{"arch": "resmlp", "model": "image classifier", "dataset": "stained colorectal tissue patches (NCT-CRC-HE-100K)", "train_examples": 45211, "image_size": 64, "grayscale": true, "crop_scale_min": 1, "horizontal_flip": true, "translate": 0.06, "color_jitter": 0.1, "targets": ["tissue"], "num_classes": 9, "norm": "layernorm", "norm_position": "post", "hidden_act": "star_relu", "mlp_ratio": 3, "parallel_block": false, "inner_norm": false, "patch_size": [8, 8], "conv_stem": false, "layers": 8, "width": 384, "label_smoothing": 0.1, "loss": "cross_entropy", "init": "torch_default", "residual_init": "none", "optimizer": "soap", "beta2": 0.99, "learning_rate": 0.0024, "beta1": 0.95, "shampoo_beta": 0.95, "eps": 1e-08, "precondition_frequency": 25, "max_precond_dim": 1024, "one_sided": false, "adamw_lr_other_params": 0.0023, "max_grad_norm": 1.0, "ema_decay": 0.995, "max_steps": 32300, "batch_size": 128, "epochs": 91.4, "lr_schedule": "constant", "warmup_steps": 1610, "weight_decay": 0.05, "adamw_weight_decay_other_params": 0.05}
Rows from block 5 of a small image classifier, named by matrix and row number. Rows with one number belong to one neuron. Each number is 500 + 40 x the weight over its row's rms, rounded and kept within 0 to 999. All counts start at 0. Numbers have three digits each.
After each neuron's rows are labels from the 100 images, of 14976, where the neuron reaches its highest value: "colour at peak" is the nearest of a few named colours to the mean colour under the peak. Only what is clearly more common there than usual is listed. The data: stained colorectal tissue patches (NCT-CRC-HE-100K). In brackets: how many of the 100.
# fc1: MLP up (model.blocks.5.mlp.fc1.weight, 1152x384), inputs 0-191
# fc2: MLP down (model.blocks.5.mlp.fc2.weight, 384x1152, transposed), outputs 0-191

fc1.590:519488534486497493494561501519536516494480544551554505471533538500526481458560594465521542478480443492487499465490486438506536483461474475510525517455499363546495544521436542501543499526512520482540538544493513479575526488491468513495507464554433548547492453477528534539607519477437497468453478490574536458448442499445525602545459533576472516566523489559514492477521532539479482530340530492443543466462515441420485492563551376568484556526468571472518556409532502514463447449479550488464489556565497436554515506464520453556455473513482488603475519448485441515577581482475495490
fc2.590:578465499480471525508470517534448449482463431502529573527486543546522458472473520453422428512536519518427547463479505551494558512486460509425490502535534573484487530548456493441566492446500465469509487505449416538457394516510566537483538508383486516429437492552581520513493499541504470527474526492520493477500504512596559542466513471533434497495512485535538464501519458526488471469547503509536506535483516418497458514502530450459553503525474503589496481428493501491531478521522488460488503502616433433507524526467542455539539477503489473508488528510527515553486527546534518540
colour at peak: grey (89)

fc1.73:524565486496556478463445526450536542450462541591502483535512436513525498482490523574431499502502489591540533524476441469487501535491525488517490542456476560566418497480501489477567457515540449520556461437511530583505490481459504525458499558602417548470486497500582494443522517433525483493521536514555538488472534482536436478487426494423524534471539522500484450513475507434485525489564487635546468526492522474507460580559434538518441493523486489533505524491458496527452468500550506525457445468497453476454481516549485519486468502580533472534456501571490460493530465493502500475
fc2.73:501514456446546420570486478522486431547526516498473458472475526469502507491578508565436512557519486512526531409559532509430473485559482485580454478419537508483485472517464512498507448512504482460503513472527478508474501493533472468488451509495500459435528485507514463548540503546462472556432485535417473530512542502454507553467432527488491510406503521463466485447471476501507455460482524483445469471529544478489556480522463395445495476577562415499497503481453514505419542474482500478537467508514500581500539479472488461543475501484476576447494493472548429490482472511472547476
colour at peak: white (70)

fc1.215:426530522533485473534530517479442492468482477511526406464554510426494503541539519491450503543592479490505457460452421469571444570428512488538543439603473519544519476506525425488480473463470548439431507495511519481458548486484496522533479493503582489466545507495474602494571567477460433485457527476435452524455491471476416510532521499477582484560517487462580528495550476366542541591536459468509575525407519505521473550465585476466467479504464493429495492530520500508469515424484510481535532471516527530439496495558472577547483509482499519546474472443525571558522534519501561490
fc2.215:477532488469513491475474425495439578500498504441503492470499450454515487489569536536517603499509515554470536586543524491476510505502462445571547472530496470505415533514416486505572473482521438500596417477519491498552503511545504520523493498512476494457509432461537526460494523495506480473541535552575498477533527510545480563546480508483573503488471451430543479440469491468481449542559536488478495452472528412543561481497564493470442493506594416432476508526502438483456594496467458423488423489440447443451486520525533548478482514464553509470493497482470547532453498474537526446
colour at peak: white (72)

fc1.570:502459480482531512504470462456472479485594533546539456508495510517482524595455497494513552506497545547462451481513486530524492461535477550515538565524526436540513531495515403548625522479524494543497449496413518465480531559544523580435446485508520474457469530413476487407451581510495461448539471518462537505539564560466459567503532511472469500510475509526479508505558458510474601495462481430477490468489562509547402451499474528601537555541464442457528460485543539448505469458519443553454475484534537508534483524481524466508489500498486512521447522478469490392534514486449553463
fc2.570:554432522453551530443563568507439579496495487462559430504504528592458502410586489403520501591503505452521518520533558480531543584488514470542477485469557460453515507489515449537516502535502476524513506576411534478465528524513520466533526483506548552461515555540470459477480439479498457432464496481536480503517469505512431531446550481518448543513433502469498439535466493555445564506436503464530465433536503559510486472525482478548448450450513506488561450460487489591522511574431480515554466466519522424544486469511492450473501539449503509508526523469504519502439443545535543509
colour at peak: grey (92)

fc1.286:522523472540496496554500491507460501514568594442514510480496502471472478449434552600479484508544499531458511487449541512509458504500502467488517483559424472490497422615507593464497523506571559556546519443457521446470506455478391550493500567523464536477495491504489433467506455442495499489503541491534520557532461447485466562435432496489548515477472483514471545467556532466523419478542480565561497463474510477462420562498489468538439479486545540532546520585417543620388445485562501436486489447478508473537492506567500554505505491522499512435415420482488514544491503488457503497
fc2.286:500500507521548554497479502454477541484475520484504519491487528561515514427488495506484492500517415444442576493438506508533465463500439506433530430553461450576489487574446473500430491544497482515512483485520517454494504511453495499536492466515478468512482497418561478491523469526508552436495574511567425531497464462534498545425567466540456513480522505526500539538468506436508495438459502496497451501547511436527533488517546473503417477488515537466517482453443373482475477470602584452529546489517481639498485554523545492482455474491502461490474601555541480500481543549591526535
colour at peak: black (26)

fc1.87:471511525518406502466517527462412434490538494543429403555516465505519483525587523555549535427523505505551477493525421569489467536549532527439487466493485556507433578439482474484477499485521514490463445569507504573487487518455540519536474457512491468471463439378539496518529545508484485521477448467581438482514548509506456481473425462441455539543506557409523510562476562459574471540546508508480476520497473400447540419510486508533420542536519523510530490461468531512498485509479528465583523550438494537543526451473448506510490448433498455516505513497418574522465444548541538511
fc2.87:531574520466521538558485572466620565478486541471414507440532481543501489492505421399520492496455476548490455505508467467542513564464441487457556536551478529486476538513516504523444553537487486492425415496448571448560513528425539448500466449472460546476576503543508503469514491502513491477497450509544495548502516453460480398519479594530467496526474568519475463502468540524455482545584525518486521540521558461502477540411534538442571564495456497481498518537502483501453563533529462599481473484530480469488497466462522518502513531463509508560494488454428504531485442569594506552
colour at peak: white (79)

fc1.371:464513497447526468502497494543484451500508527534474461542566575485513526504456552541483514543496513467477521441523498433550489523442477456490460462406540521527511525544525467469496477517506514488510515490477511554511539472526534518460500497528398512534506462540480522507537486482438506509485536538546570461504458477465515551520497475525460557474503477544498482449482431493445529436505505491519531470487477476431461485540542437500493513543437480474544550508479531544418489463467502488506472518496501449530563519542587501443465534533469549518497487471562435452608577448484527526
fc2.371:468499580443547594524479423531523523475436432546519564555577521541447463536489473490479500561527448569491514485467550440515448524506435495501475457466516548521548536451432518489446522447425510439538543449439479519493486532544507453444452470466488523483438485483461566480468467459560526523450513548505492506491515576553488498519533539595473470500531531471517440470505514587404483461506483535450500517509526452543465538437599526474568451499529497518497511468492453503498527527498423492512428519513467546432439491466557500508543480523467475542409547507508464476504485533539445500
colour at peak: white (94)

fc1.326:430459497468473441492574496473453463471472527530531461501514532548481503533524439468526456503508567537537562433482535489513500511473509542530611545452473407493477486491502520500523531482500459492486519466572531550566527547540516540505517516455581480555503495458528508515545585447541448466578554492506545513462527454452451536529503550541503440511432417504476481478389504478517423520520509509454508472515484519549476478579476473526541477490474499507491460455456456480556480491526514508496527535527464489495495430540426517510497507542567501563550451546545459484507450541562547467
fc2.326:490470503495455406461547407559471459486523484508551556539553485531502523579469559532482552466645478474533454560532503471534521436466447522418538485456531512591521523470443485442508459565489475537578455499550480520482579485427482487458540477456539514477513518454549433498511538454459515474510531431508538520473520544497549484561574537500561512545440431526560447524478482491507459520522498502498491398499499531471492414497484443529502484563517534480481523516440498515473564511517464447507514471520505595526488488511463389464522517569479509562528465491478467464534484501461580498
colour at peak: grey (95)

fc1.35:557486494494512467550511448451505427529471482473495500565437573434441449566517550510461480525500506423490473509494521476515525471419536460505511538458488488459515550457446496536533427508516462506560471482453459562502460527458527465444474534493416538511401508442441468455477467517499526485438487515501513465474442454528512563531457449495587476502520480508459434486485467448505504547487500431547469490487558529435474448509428393484427466394486557478558551549526533437531527479519452524436475522560468462517521491518487514476473466503600500533539477475450512548483519501542485528
fc2.35:518517558491467494524469523505497493412491522516465494430469494525479524560483479529549500453425486479463470497480468463543461527472513448471528572494492486572523544537435412423556493453489522523577495404462458438488465503420554493447425572469458519427503440505554469497474514430482528555551479552500568519459467535532418491535535453549531533412445507556543470491484530489437515481502567557473563454497540473508525526456499478543485514535524460434606528547536566474505497480458412499514490474535609532572481506500506443429525555467521429551509528458482459513559507490502453521
colour at peak: white (100)

fc1.72:463556441555592475442464509525520484525487488473595498499456457528434505473513520500532520462476462482432475518455525543530513435509511456506572451554411479577502548442493500567483480501508522465434468479547540498514498496488461467451414468460499526490478462495394554527489481499480562493504431528522493497509467487518473608493450525539568463468526466466483529465437532497497519513499469501480501486458566469557542463513517560402503513537497444495500500531467498446485475479514532454521512436538486545469570475557526521570497520513529475449535520522607521544507502487443542460
fc2.72:531500443543438477524536476430519505471531512465476495526475557540477409535545481500542503474498479491495564560477508575481480535546530506551472450486501475589502466438504459523499442517504456406606462471479506489545513465531407568491536482542467491467502461507512576432496511455482555535523397575482523555504600499483445491584473493485503484540489468559444474412499493458514501440505445527523466445580509432497564499475509477470444471407514436489463498504522457507427546489477473435478415565521509485434576472452430504532531482487568472525501417436521516474497416510500477470
colour at peak: white (67)

fc1.449:433553495497494501454506493508498531536566486454480489501546534545553476517504547471531518529459535443498473501460500487499458544453538497479541472528429522444501491463477490439498540461495506492431509523476511454529484473572548504510401533439464540462524594550538530499460542621521532520459515457496489502513507550476499509467537594546444505553392543530492596470607464474508608552545572526464505532517462444557511433422442539501489467481463503450537462518530546565498446514536500444488558433477481530527459500496562461555506544531467496457495475511505543528555526527427543531
fc2.449:457529439464546564507470525511449500501575549421483529541454560463536459466484552545529449550523527423508528430538497471522482453472555527507480519473504540505498455502471483535484565547511523490585500527476530545557519481408514422548472469518500449478466475465481514566517488487457512476546537526546451413477436500530554554504566622501529545476518499447521528503504487518501499574496546498470504493467537460516473472529559539578550494449465493422440460453445560494573497609523552487546526466540453534502490475474553497490487539521524494480530501550448519533531491436521501455
colour at peak: grey (97)

fc1.155:473428452526459395485439500474487496505442491531485525465459501473525456471481500486468536505455467579512515531483429464465486479472529518437526511472531492404572457443479454422459456517488471567541532495575524485540528514495446494463460422523562522572497531521552510525429516481542470478459464570452519484568507494517425480493559568471445494466438500556513401540504506519523495525527528429446473563535455490514579465441504508487510466481524557486485476533508455453483544559568491445474457519518574463541516557557508467521497527473552527526484526481473467543545574504518467476
fc2.155:507503548517468461486477446531526454465571536522542477512490481513565535566440531490501553502462469580459521491420508484565520523575549476523443509485514476583443463556483503429467482550497502457438499416523496512506552497432560542486478441457527456537582486493531491489494507486470496493529465553494552426440561460480478509533506462533450553405542498494555494499455562493406513544503459552568458508451456516473501505482537488520437535542451469479550568470539513528527537497474513453482497522455493463596467485521479512562484468521481507503400458469509478527552514502467494471
colour at peak: grey (94)

fc1.194:506540472519451444463483509512418503491524483572441489518466511504467524491485573460497510533471454480465457439590461498522533540494526467545480492515522441477523547524455480452600533492570531528559549530465577552495598528472499464527546450554425508520487440503459533475534475516496444462436523483503489470535528524535439528515548464505496507567496515507531516442499533595556524519442518449522563511483527522466451490529467532565504577482439504466472551519514554464505445471512491497463517499522507512441470549532479487496485583427522491521464547469493495520515563461456538542
fc2.194:463475470427499527517417493525482435460492447462542486541501467545515531510581458467503517439528497453521534517579495466524472479483488484498526435553537552485470565564593486547526502510524487507509477461483574483525455540468538525452484466499522544539527489538529539520516518554492499556561510453525461462503536530530494514534442473527427471432530536468542543479550476556505544421440517479477559527565539414560455559488503528509524492491541437560567512515459493443490551487493559503472510512554436551538508486452528497514525504498431482511469494485507494507502472498518496421
colour at peak: grey (92)

fc1.592:561461515474467460508474520472471445471546517506535589451391438540506545528493502577507458442416496501499497542552503491505423456504479544571486487503536444522537444494452570536484576420505488504546545477537436448475458557474509475553488496542475524564516443514520510486495491493518451537557471516484499530513508460501472500508447552480559527518554563447487554488551444450510414533464465517456507517480465507563518531543458499564506538492487461480522507546577543494492528475513500409507411504470505522536562461496480446472523494506447476440574509534558562462507532440531504452
fc2.592:485494455465454488481515492559541448565521547441503548437458554479508481575469571453457480472464569543543451551474574472406459499423529470506581525476453510552481542521536534519486495508526448417497547462543470554505502460543537435492493513447519580503525468512498543573526466496477558551521553511521445523505511577464527541520494514507478468528462532453490519522494531532464448506470457469514542444557557541551543479475562467469493394462459456439474573454476526419539504440537481533533491484482545481501519505418538470519454534444523498454501574497486427464504546498522506493
colour at peak: grey (91)