From a checkpoint of a small image classifier: 7.16M parameters, soap at rate 0.0024.
Rows from block 4, named by matrix and row number. Each number is 50 + 10 x the weight over the matrix's rms, rounded and kept within 0 to 99. All counts start at 0.
# f: cross-patch linear (model.blocks.4.mixer.f.weight, 64x64), inputs 0-63
f.0:28 80 48 55 60 39 45 62 44 61 65 40 55 63 61 54 62 65 53 45 55 67 52 52 48 53 45 70 57 56 60 58 66 59 35 50 51 32 44 60 36 44 52 42 46 54 42 48 47 46 34 56 29 69 34 57 46 52 52 45 45 36 35 46
f.1:58 15 40 52 55 49 54 51 66 50 58 39 54 38 53 49 53 53 57 44 52 51 50 57 47 49 55 47 42 38 43 58 57 40 59 47 35 48 41 60 58 40 63 44 55 49 53 68 51 50 43 45 40 50 59 47 51 52 46 56 57 49 54 59
f.2:46 52 21 51 30 58 44 58 59 53 48 57 49 59 37 68 56 49 58 59 50 50 48 31 41 65 54 64 38 53 33 57 52 53 49 76 35 43 37 46 28 40 47 36 45 77 81 81 39 35 28 50 52 49 62 44 65 67 54 49 63 52 41 36
f.3:55 43 59 87 74 58 59 41 38 59 45 51 46 43 46 49 69 53 53 57 54 47 47 49 40 72 38 33 37 40 66 54 52 50 40 46 23 41 46 61 48 51 28 41 53 55 39 44 45 32 53 63 50 45 49 50 44 49 66 53 52 69 54 50
f.4:58 48 55 51 17 51 53 66 55 49 48 49 44 43 51 60 52 47 57 48 47 58 60 51 49 56 53 49 47 49 50 56 59 49 65 54 39 29 45 65 54 34 60 48 53 59 59 46 63 54 50 60 44 40 63 37 43 58 58 53 52 43 50 52
f.5:52 47 60 62 53 12 36 45 52 54 50 61 57 40 43 52 45 48 65 59 59 47 59 52 55 47 53 53 46 46 49 47 54 48 57 49 59 57 47 51 53 48 59 53 53 55 53 52 49 39 58 47 61 43 61 59 51 52 52 47 44 56 55 40
f.6:57 45 29 51 44 46 17 59 49 61 54 62 58 51 46 61 58 59 54 55 55 44 41 60 33 56 41 66 34 47 53 59 50 57 25 41 52 45 63 56 55 43 50 53 56 53 55 63 47 48 51 42 57 47 42 62 52 52 40 47 55 37 53 60
f.7:83 80 50 58 46 27 64 70 48 63 43 47 46 58 49 58 46 55 51 36 53 44 36 54 27 22 48 34 45 46 52 35 33 42 30 32 32 52 45 57 49 52 46 54 42 50 43 39 52 70 57 75 51 52 44 51 57 49 53 64 51 57 57 67
f.8:55 53 50 60 59 52 57 62 22 60 54 35 54 53 54 59 57 67 47 39 46 56 38 43 56 46 55 53 54 49 46 53 49 50 48 52 51 45 48 65 53 46 48 43 52 51 47 50 41 36 43 59 38 45 65 54 38 36 37 62 63 43 49 57
f.9:53 51 38 59 57 58 62 49 44 03 58 55 69 55 56 53 53 45 48 49 58 57 32 47 53 53 65 43 60 44 56 51 52 55 48 50 59 44 51 58 59 40 50 47 54 42 58 58 51 43 50 45 48 59 48 49 57 58 49 46 50 48 51 53
f.10:55 48 41 51 56 41 52 49 48 49 03 62 58 58 53 48 40 51 44 56 53 53 42 55 56 49 51 53 58 52 46 59 45 58 23 56 48 53 51 60 52 54 53 52 50 58 62 61 67 46 44 51 38 51 53 44 58 60 56 53 52 52 53 50
f.11:46 59 65 60 56 59 52 36 55 49 46 17 49 48 54 41 58 50 63 68 60 61 55 49 42 51 49 48 40 57 49 46 50 61 53 50 51 59 59 49 42 54 54 48 51 48 52 50 50 47 53 46 56 44 45 53 42 51 60 51 49 55 48 59
f.12:61 37 73 57 36 46 27 37 54 56 61 64 99 69 45 49 37 43 47 58 59 50 53 59 43 43 43 50 28 48 62 63 58 41 34 47 51 34 54 54 63 65 46 41 62 40 47 43 39 51 52 49 51 38 49 51 56 36 47 37 54 53 46 49
f.13:60 55 20 44 41 38 52 54 62 48 48 60 56 14 36 68 67 59 43 32 47 58 43 67 57 62 57 56 47 34 57 60 57 63 43 55 35 51 63 53 54 59 52 56 44 59 56 50 56 43 27 40 42 42 57 42 44 54 32 59 42 40 66 53
f.14:44 46 35 55 62 70 73 48 41 54 45 54 58 45 70 35 64 50 41 35 41 51 72 48 24 35 44 39 32 31 37 25 48 74 49 52 53 63 45 50 54 52 65 52 56 59 71 39 75 63 68 50 43 57 43 57 39 53 39 58 40 60 53 49
f.15:50 42 49 64 69 56 57 66 54 58 42 41 54 69 44 10 56 56 49 42 51 62 48 62 47 55 47 57 58 49 55 64 45 51 36 48 41 46 50 50 59 45 47 39 56 48 60 48 52 55 52 45 46 56 50 55 65 50 55 55 37 46 41 61
f.16:52 52 34 48 42 52 50 69 44 64 45 54 58 57 59 38 30 63 57 51 66 47 41 54 45 47 55 57 58 61 52 52 50 51 32 48 60 58 53 56 50 48 36 55 56 45 51 55 45 41 46 34 44 65 44 55 55 45 48 42 50 36 46 57
f.17:56 37 72 53 47 51 54 60 38 63 51 52 39 37 52 57 67 42 67 45 60 50 45 75 29 59 54 52 58 58 62 51 46 45 39 49 66 48 46 41 58 58 53 38 56 46 46 42 48 31 53 58 45 60 48 59 72 42 41 51 50 36 53 42
f.18:49 58 65 52 56 64 58 52 54 38 23 62 53 39 40 45 55 37 19 58 75 46 62 56 46 54 36 35 29 63 47 49 54 52 58 45 45 45 36 69 46 56 50 31 36 35 51 55 61 44 71 29 52 48 49 72 64 44 46 45 42 30 42 47
f.19:45 45 64 58 23 61 53 58 40 57 46 60 36 51 45 38 65 45 54 30 69 49 51 60 46 56 38 36 40 63 41 54 26 40 72 47 73 63 49 26 48 30 39 56 66 36 31 40 40 36 57 67 69 49 58 48 41 41 68 29 61 64 42 42
f.20:47 43 62 46 53 55 62 44 45 54 65 63 48 44 35 51 49 46 65 53 26 53 60 46 40 63 33 54 50 51 46 66 54 49 50 46 55 56 45 54 54 51 57 55 47 55 44 54 61 55 51 50 47 46 53 51 49 52 52 44 49 57 58 51
f.21:46 58 40 60 56 39 54 57 53 61 51 56 65 48 56 49 58 57 46 41 59 00 53 51 50 51 45 47 64 48 52 62 55 55 41 57 39 46 55 52 53 45 41 49 43 52 54 47 52 50 48 47 44 49 52 32 52 54 52 59 46 57 55 51
f.22:43 47 39 37 55 59 33 47 48 50 53 45 46 41 67 50 44 47 52 60 51 65 39 45 63 47 42 58 53 51 39 36 48 47 84 53 59 51 50 57 53 49 53 63 42 49 53 51 61 56 57 49 49 39 59 44 53 43 59 63 57 47 64 44
f.23:50 31 44 41 56 57 65 60 38 45 29 56 47 64 48 62 67 47 46 31 40 49 50 45 55 51 48 57 51 38 52 60 56 60 48 48 30 58 66 53 58 46 42 46 51 63 53 63 50 52 60 48 50 60 41 34 38 51 55 51 55 47 72 65
f.24:37 70 56 45 54 68 55 38 49 50 60 51 37 27 39 41 58 38 68 36 41 47 41 55 75 35 60 47 45 59 44 54 55 66 59 34 50 56 89 67 39 52 61 54 53 43 54 45 59 61 53 46 44 46 42 38 35 56 41 56 47 63 43 36
f.25:54 67 40 53 33 46 43 56 56 54 54 44 49 45 51 46 53 60 34 56 46 46 42 39 42 18 62 48 73 42 52 40 47 64 45 55 49 48 50 36 41 61 53 55 50 53 41 39 65 55 54 60 46 55 44 51 47 51 59 55 54 55 44 50
f.26:42 33 33 49 41 28 52 33 41 42 71 52 65 36 58 36 53 45 44 41 44 54 40 43 42 52 12 60 52 48 58 40 52 54 39 65 45 38 67 64 48 77 56 71 65 72 57 49 48 50 39 50 42 58 44 48 53 60 50 41 53 61 70 57
f.27:42 45 59 58 47 42 62 51 46 37 46 40 42 40 47 33 62 71 40 31 36 50 32 63 20 45 47 57 45 39 45 58 59 48 62 41 50 50 54 63 51 50 41 79 63 49 53 60 46 38 57 50 60 60 32 53 59 49 46 55 47 41 56 55
f.28:60 58 56 32 52 53 54 56 47 46 38 48 37 44 47 60 33 51 62 58 69 62 59 51 34 69 55 43 94 51 67 46 63 47 50 54 46 39 23 54 50 30 54 46 37 25 28 56 46 41 46 41 42 50 49 52 53 51 39 57 62 52 63 81
f.29:44 38 42 54 56 36 41 50 58 25 52 50 55 39 46 53 43 73 70 63 49 44 51 60 69 60 54 44 65 51 65 57 48 54 50 52 53 47 55 66 54 32 42 43 39 38 35 34 52 40 51 50 57 39 64 55 47 70 75 53 43 46 44 47
f.30:52 44 43 67 52 38 62 55 48 45 57 43 45 53 44 50 46 42 46 35 33 64 46 61 39 32 49 52 43 51 26 56 33 41 43 66 39 48 61 62 53 43 46 44 49 64 59 53 58 46 47 49 47 47 52 45 24 41 48 65 53 50 70 67
f.31:55 40 58 56 54 43 48 61 54 56 53 51 50 57 62 59 51 49 53 47 47 54 40 53 50 49 64 60 53 48 51 00 53 49 41 56 52 47 46 43 53 53 49 47 53 60 49 45 57 49 48 55 49 45 55 40 50 53 52 54 64 41 52 56
f.32:57 64 24 60 40 48 48 59 67 46 56 55 58 61 56 48 57 48 49 41 54 48 33 31 54 56 57 54 48 49 54 46 23 66 23 47 54 38 42 52 52 51 53 69 45 44 36 54 64 54 54 53 51 49 35 40 71 53 51 48 34 54 56 44
f.33:63 59 62 45 51 44 39 49 55 53 56 37 54 56 50 42 52 69 39 45 56 33 46 37 45 66 50 59 52 37 34 42 60 14 40 49 41 52 44 47 62 62 52 56 48 45 44 39 55 49 56 59 38 42 52 35 61 54 50 65 58 60 40 42
f.34:44 51 33 56 57 40 31 37 67 46 70 62 49 50 65 48 25 39 40 49 41 54 62 47 67 42 47 51 47 32 33 36 42 61 60 48 52 52 48 40 49 36 62 38 35 59 57 64 55 71 46 54 39 48 69 52 38 60 59 63 69 64 50 46
f.35:48 47 60 57 51 45 54 51 59 41 64 52 45 49 55 51 50 56 51 47 48 53 39 47 48 49 52 60 57 43 50 49 54 49 40 00 48 41 58 53 51 49 54 59 51 49 53 55 56 54 50 58 51 52 65 52 50 50 47 61 64 59 53 45
f.36:42 44 46 61 53 51 59 65 52 47 55 78 53 47 42 34 57 56 59 53 80 50 43 62 44 44 51 49 53 57 52 49 47 57 38 58 16 56 44 55 37 51 56 54 54 53 56 61 55 43 58 66 46 46 37 38 50 47 38 52 55 34 69 48
f.37:47 49 51 27 47 63 52 36 70 48 45 56 33 46 39 55 51 50 53 51 42 54 35 57 66 50 67 75 46 55 46 54 55 80 65 60 64 35 36 43 40 45 69 47 37 47 66 33 50 37 57 36 39 35 63 53 14 38 25 48 34 18 38 30
f.38:61 38 37 63 62 56 59 44 38 58 46 41 66 47 49 57 34 44 48 43 48 47 53 55 47 42 53 50 69 61 60 41 36 40 40 55 44 53 18 54 47 45 42 51 50 62 69 51 43 49 40 53 51 60 55 47 40 53 47 58 62 46 55 50
f.39:38 61 41 54 63 47 51 59 53 49 34 46 62 46 55 52 53 53 42 52 40 60 56 57 57 41 40 56 40 45 51 59 60 61 52 50 35 46 53 33 58 54 50 48 31 46 59 66 66 53 50 39 47 42 45 51 59 48 44 64 43 53 58 60
f.40:56 68 49 34 54 36 36 52 66 58 50 49 59 61 54 38 45 47 42 50 68 60 44 60 26 58 31 60 43 56 72 54 35 27 41 68 56 40 56 50 66 68 51 40 38 55 34 55 41 73 68 55 53 40 34 52 49 69 71 38 52 45 48 39
f.41:38 63 52 43 53 38 56 56 68 61 53 44 48 38 44 54 66 67 42 50 45 31 33 62 52 63 46 49 38 44 54 53 68 70 40 49 40 34 59 52 44 20 51 45 37 48 44 49 55 51 37 44 38 49 53 65 60 65 48 53 49 46 52 61
f.42:44 39 55 60 52 46 52 47 49 56 46 53 56 47 60 50 52 55 53 45 50 55 37 53 55 50 52 58 70 52 51 55 54 40 57 66 38 41 51 48 52 48 09 60 48 60 40 44 52 53 44 62 42 57 49 37 42 57 55 56 65 58 51 45
f.43:55 46 56 48 63 46 60 61 48 34 35 53 46 37 42 45 64 42 63 46 64 46 39 56 44 42 57 61 44 63 54 51 62 57 39 43 46 46 63 52 51 53 46 66 52 57 53 40 54 46 54 46 48 51 42 60 45 54 29 50 62 45 46 56
f.44:39 39 21 53 32 49 57 37 41 60 56 45 53 49 49 46 43 44 53 44 47 53 40 55 45 50 57 66 70 55 43 60 49 61 49 53 57 59 46 45 48 45 54 74 29 50 49 37 44 48 49 63 48 61 46 38 50 65 68 38 71 57 45 65
f.45:52 47 43 39 49 44 56 43 55 51 56 47 53 47 59 51 49 55 59 44 56 54 51 48 49 59 58 54 57 41 50 59 51 52 47 52 50 48 47 53 56 49 54 57 46 00 54 57 58 55 47 61 42 50 39 38 44 53 53 57 61 57 57 55
f.46:46 54 45 54 52 44 58 55 49 40 64 46 57 51 60 58 46 54 50 47 49 53 38 59 55 40 45 53 62 52 57 68 32 44 41 56 45 47 52 64 50 43 42 49 52 53 08 66 27 58 54 49 50 60 56 41 34 53 43 44 55 61 62 57
f.47:47 55 60 29 47 36 37 62 53 45 54 51 51 43 58 56 54 53 52 43 43 49 53 60 57 50 47 55 50 36 50 51 48 54 42 57 47 40 51 62 57 54 63 55 55 55 49 02 50 53 51 54 55 65 54 36 46 48 54 51 58 58 70 44
f.48:53 67 58 48 51 41 51 42 60 54 50 48 48 45 48 53 58 64 50 44 45 47 36 49 51 57 67 58 50 34 42 42 65 55 49 48 40 51 48 44 51 56 55 48 43 51 52 55 04 54 54 60 50 40 55 32 51 61 55 62 51 60 50 55
f.49:44 46 48 53 47 43 46 43 53 53 43 56 45 57 45 47 44 61 49 48 61 63 36 42 50 54 55 54 46 38 53 46 45 52 49 48 42 53 56 49 58 58 53 53 58 57 65 54 59 00 48 56 49 49 52 42 55 55 55 60 63 54 57 65
f.50:54 38 52 47 44 57 50 51 61 54 51 56 43 38 42 46 53 48 72 53 66 63 57 56 49 46 38 53 55 39 54 57 49 56 69 53 54 51 51 50 46 48 52 55 58 48 57 52 53 37 14 47 61 54 47 56 57 48 49 44 57 51 52 45
f.51:68 53 33 57 47 51 49 53 57 55 60 49 53 55 39 45 66 55 43 56 54 55 35 45 45 59 50 65 52 51 45 46 52 52 22 50 57 41 43 44 46 63 52 65 56 48 47 38 62 56 57 16 50 53 36 46 60 50 52 47 59 45 45 45
f.52:39 50 64 50 55 52 41 47 47 31 26 70 39 19 51 40 61 42 65 60 72 48 70 55 48 40 44 48 36 76 37 51 47 34 62 39 46 62 32 62 45 57 45 46 43 38 40 63 48 46 58 45 06 39 52 70 77 42 52 65 43 43 55 58
f.53:44 46 37 42 56 46 51 47 49 55 51 43 50 35 50 41 53 44 49 46 51 57 53 59 50 60 54 57 57 48 52 48 52 55 45 59 44 51 58 51 60 60 50 50 57 57 54 57 41 61 50 59 36 01 45 45 50 52 66 60 67 56 52 50
f.54:51 46 49 59 61 47 59 59 44 53 44 49 46 57 50 56 46 53 57 34 40 59 47 61 39 50 34 58 46 54 70 59 43 43 37 53 44 53 56 50 55 49 50 44 60 52 56 61 36 47 51 54 41 63 01 45 36 44 47 57 47 51 65 62
f.55:45 48 23 45 37 42 63 56 41 52 35 55 51 45 33 46 55 60 55 41 50 33 31 54 45 62 45 55 54 58 59 56 55 49 15 40 54 45 68 61 32 62 42 64 60 58 42 60 55 49 54 58 47 62 42 12 58 55 60 47 43 47 61 52
f.56:45 52 62 39 59 42 61 58 46 57 53 54 35 50 50 45 47 45 60 49 63 50 45 35 56 46 56 47 59 58 45 43 29 45 56 66 61 62 39 60 39 39 54 45 39 59 55 68 57 53 60 41 54 50 64 57 46 58 61 52 52 42 40 41
f.57:56 54 36 60 43 54 52 52 61 51 53 57 54 56 49 54 45 53 43 49 50 59 37 59 73 48 57 54 55 45 46 63 47 60 28 43 50 56 54 44 52 48 40 51 54 54 58 50 47 51 61 57 40 51 56 50 56 01 51 52 49 54 59 57
f.58:39 41 52 43 47 40 48 57 46 50 49 47 40 52 63 45 55 51 47 48 54 53 63 51 59 57 41 47 52 43 57 44 61 54 43 60 51 44 66 62 61 54 51 58 52 47 59 58 67 47 46 46 49 56 58 44 53 51 10 52 59 56 52 62
f.59:61 55 42 45 66 44 61 52 53 57 58 51 61 43 54 49 52 64 50 36 54 50 51 61 41 59 46 54 52 53 53 48 49 57 58 56 45 40 56 50 56 38 61 49 51 53 48 58 53 44 53 54 44 51 54 35 46 48 48 05 56 44 49 45
f.60:51 58 50 51 52 41 48 43 46 49 55 50 44 45 58 47 53 52 48 49 54 51 58 56 43 53 47 50 55 45 55 61 52 51 53 53 40 46 60 53 50 52 54 59 53 42 57 59 57 51 57 49 43 53 55 41 49 57 54 55 06 57 41 52
f.61:51 48 51 62 45 50 45 52 57 55 49 43 42 43 64 46 59 51 59 50 43 65 49 52 64 51 56 49 57 47 40 70 48 51 32 56 60 51 42 52 63 53 62 40 52 52 56 58 47 56 43 43 57 57 52 47 55 49 64 48 54 09 57 47
f.62:47 49 50 40 49 34 42 44 54 51 57 50 41 31 63 50 54 47 59 48 47 54 54 56 42 48 43 52 42 43 48 57 59 50 38 49 44 39 59 63 53 54 59 59 44 61 60 68 59 50 51 58 46 54 60 38 51 59 70 48 57 63 06 59
f.63:54 54 54 26 55 52 63 42 48 43 53 34 38 42 55 54 58 47 35 48 42 45 31 55 45 52 56 39 60 58 41 46 59 74 72 46 47 55 56 47 49 76 60 72 60 50 54 49 54 59 39 49 55 55 59 55 40 28 36 44 65 51 76 58